{"arch": "unet", "model": "image super-resolution model", "dataset": "capsule endoscopy frames (Kvasir-Capsule)", "train_examples": 42238, "image_size": 40, "crop_scale_min": 1, "horizontal_flip": true, "task": "super_resolution", "loss": "l1", "scale": 4, "norm": "batchnorm", "hidden_act": "elu", "widths": [96, 192, 192], "blocks_per_level": 2, "block": "plain", "attention": false, "upsampling": "transposed_conv", "init": "orthogonal", "optimizer": "soap", "beta2": 0.95, "learning_rate": 0.0011, "beta1": 0.9, "shampoo_beta": 0.95, "eps": 1e-08, "precondition_frequency": 16, "max_precond_dim": 1024, "merge_dims": true, "one_sided": false, "adamw_lr_other_params": 0.0015, "max_grad_norm": 0.5, "gradient_centralization": true, "max_steps": 26700, "batch_size": 128, "epochs": 80.9, "lr_schedule": "cosine", "final_lr_fraction": 0.05, "warmup_steps": 800, "weight_decay": 0.0, "adamw_weight_decay_other_params": 0.01}
Rows from block 3 of a small image super-resolution model, named by matrix and row number. Each number is 128 + 24 x the weight over its row's rms, rounded and kept within 0 to 255. All counts start at 0. Numbers have three digits each.
After each channel's rows are labels from the 100 images, of 14976, where the channel reaches its highest value: "top examples" is what is common among them. Only what is clearly more common there than usual is listed. The data: capsule endoscopy frames (Kvasir-Capsule). In brackets: how many of the 100, against the usual share in percent.
# conv: 3x3 conv (model.enc.1.1.conv.weight, 192x192x3x3, each kernel summed), inputs 128-191

conv.73:138098144114092152105137147133108152134159079109095108111117135132120109128124140090135121117120143118120185122151130135089160087137117138181123158141130085116143114124158115089151121124112137
top examples: finding: blood fresh (42 vs 0.9)

conv.36:134116081136121099122140139114132133153136130144167111161128086165130154140100168148148105103102129185132135126157139065098147106146125090126181117121157171114157133172096168106108158137107135
top examples: finding: ulcer (25 vs 1.6)

conv.124:172136111117130119115160133126132104140132161115103162112165094127097164135121165128147160137121137149066152158126109096110142151139141138130105150138087141153133124153178090143108096126151161
top examples: finding: ulcer (32 vs 1.6)

conv.144:116133101159133154130181131138097147125155125142152158108154161154076110143121088138107169127116099115164083079137142102156142110154128126117098114150136137126166167129123173088157157129147146
top examples: finding: reduced mucosal view (27 vs 6.2)

conv.165:093122124124142154128107132136129129142150145127111157150123127130012093108122148102151160146116057136113135156107143134126143139174116154131112134176114142062152074145121133126104110152118161
top examples: finding: blood fresh (34 vs 0.9)

conv.99:085151093140098099125175139083145134125123171181129091137182108143107115154130113130099126092163112144132092118093142123103137129111150165138077106132141120143150120142122126099127137143127125
top examples: finding: ulcer (27 vs 1.6)

conv.147:130099102096129102127139116153175120135111107124085127134172158072148128093178126086123150117142075167178114132148129137142142081134149188151144107109131088159146130155129138108133125097122091
top examples: finding: ileocecal valve (29 vs 8.8)

conv.82:147142078134114085139128116133128132093054157110121182081172173126106108159123161114129164173167119112131132147133111119114120131143120160125145109101108117109073123125106180100102107128158113
top examples: finding: reduced mucosal view (28 vs 6.2)

conv.178:124139144117094128112146168088098162103140134065115121171118166175132108172145107108154125102122117132127127124136122134123087122149136105112133117138099117101143157120118177112109098125119112
top examples: finding: blood fresh (32 vs 0.9)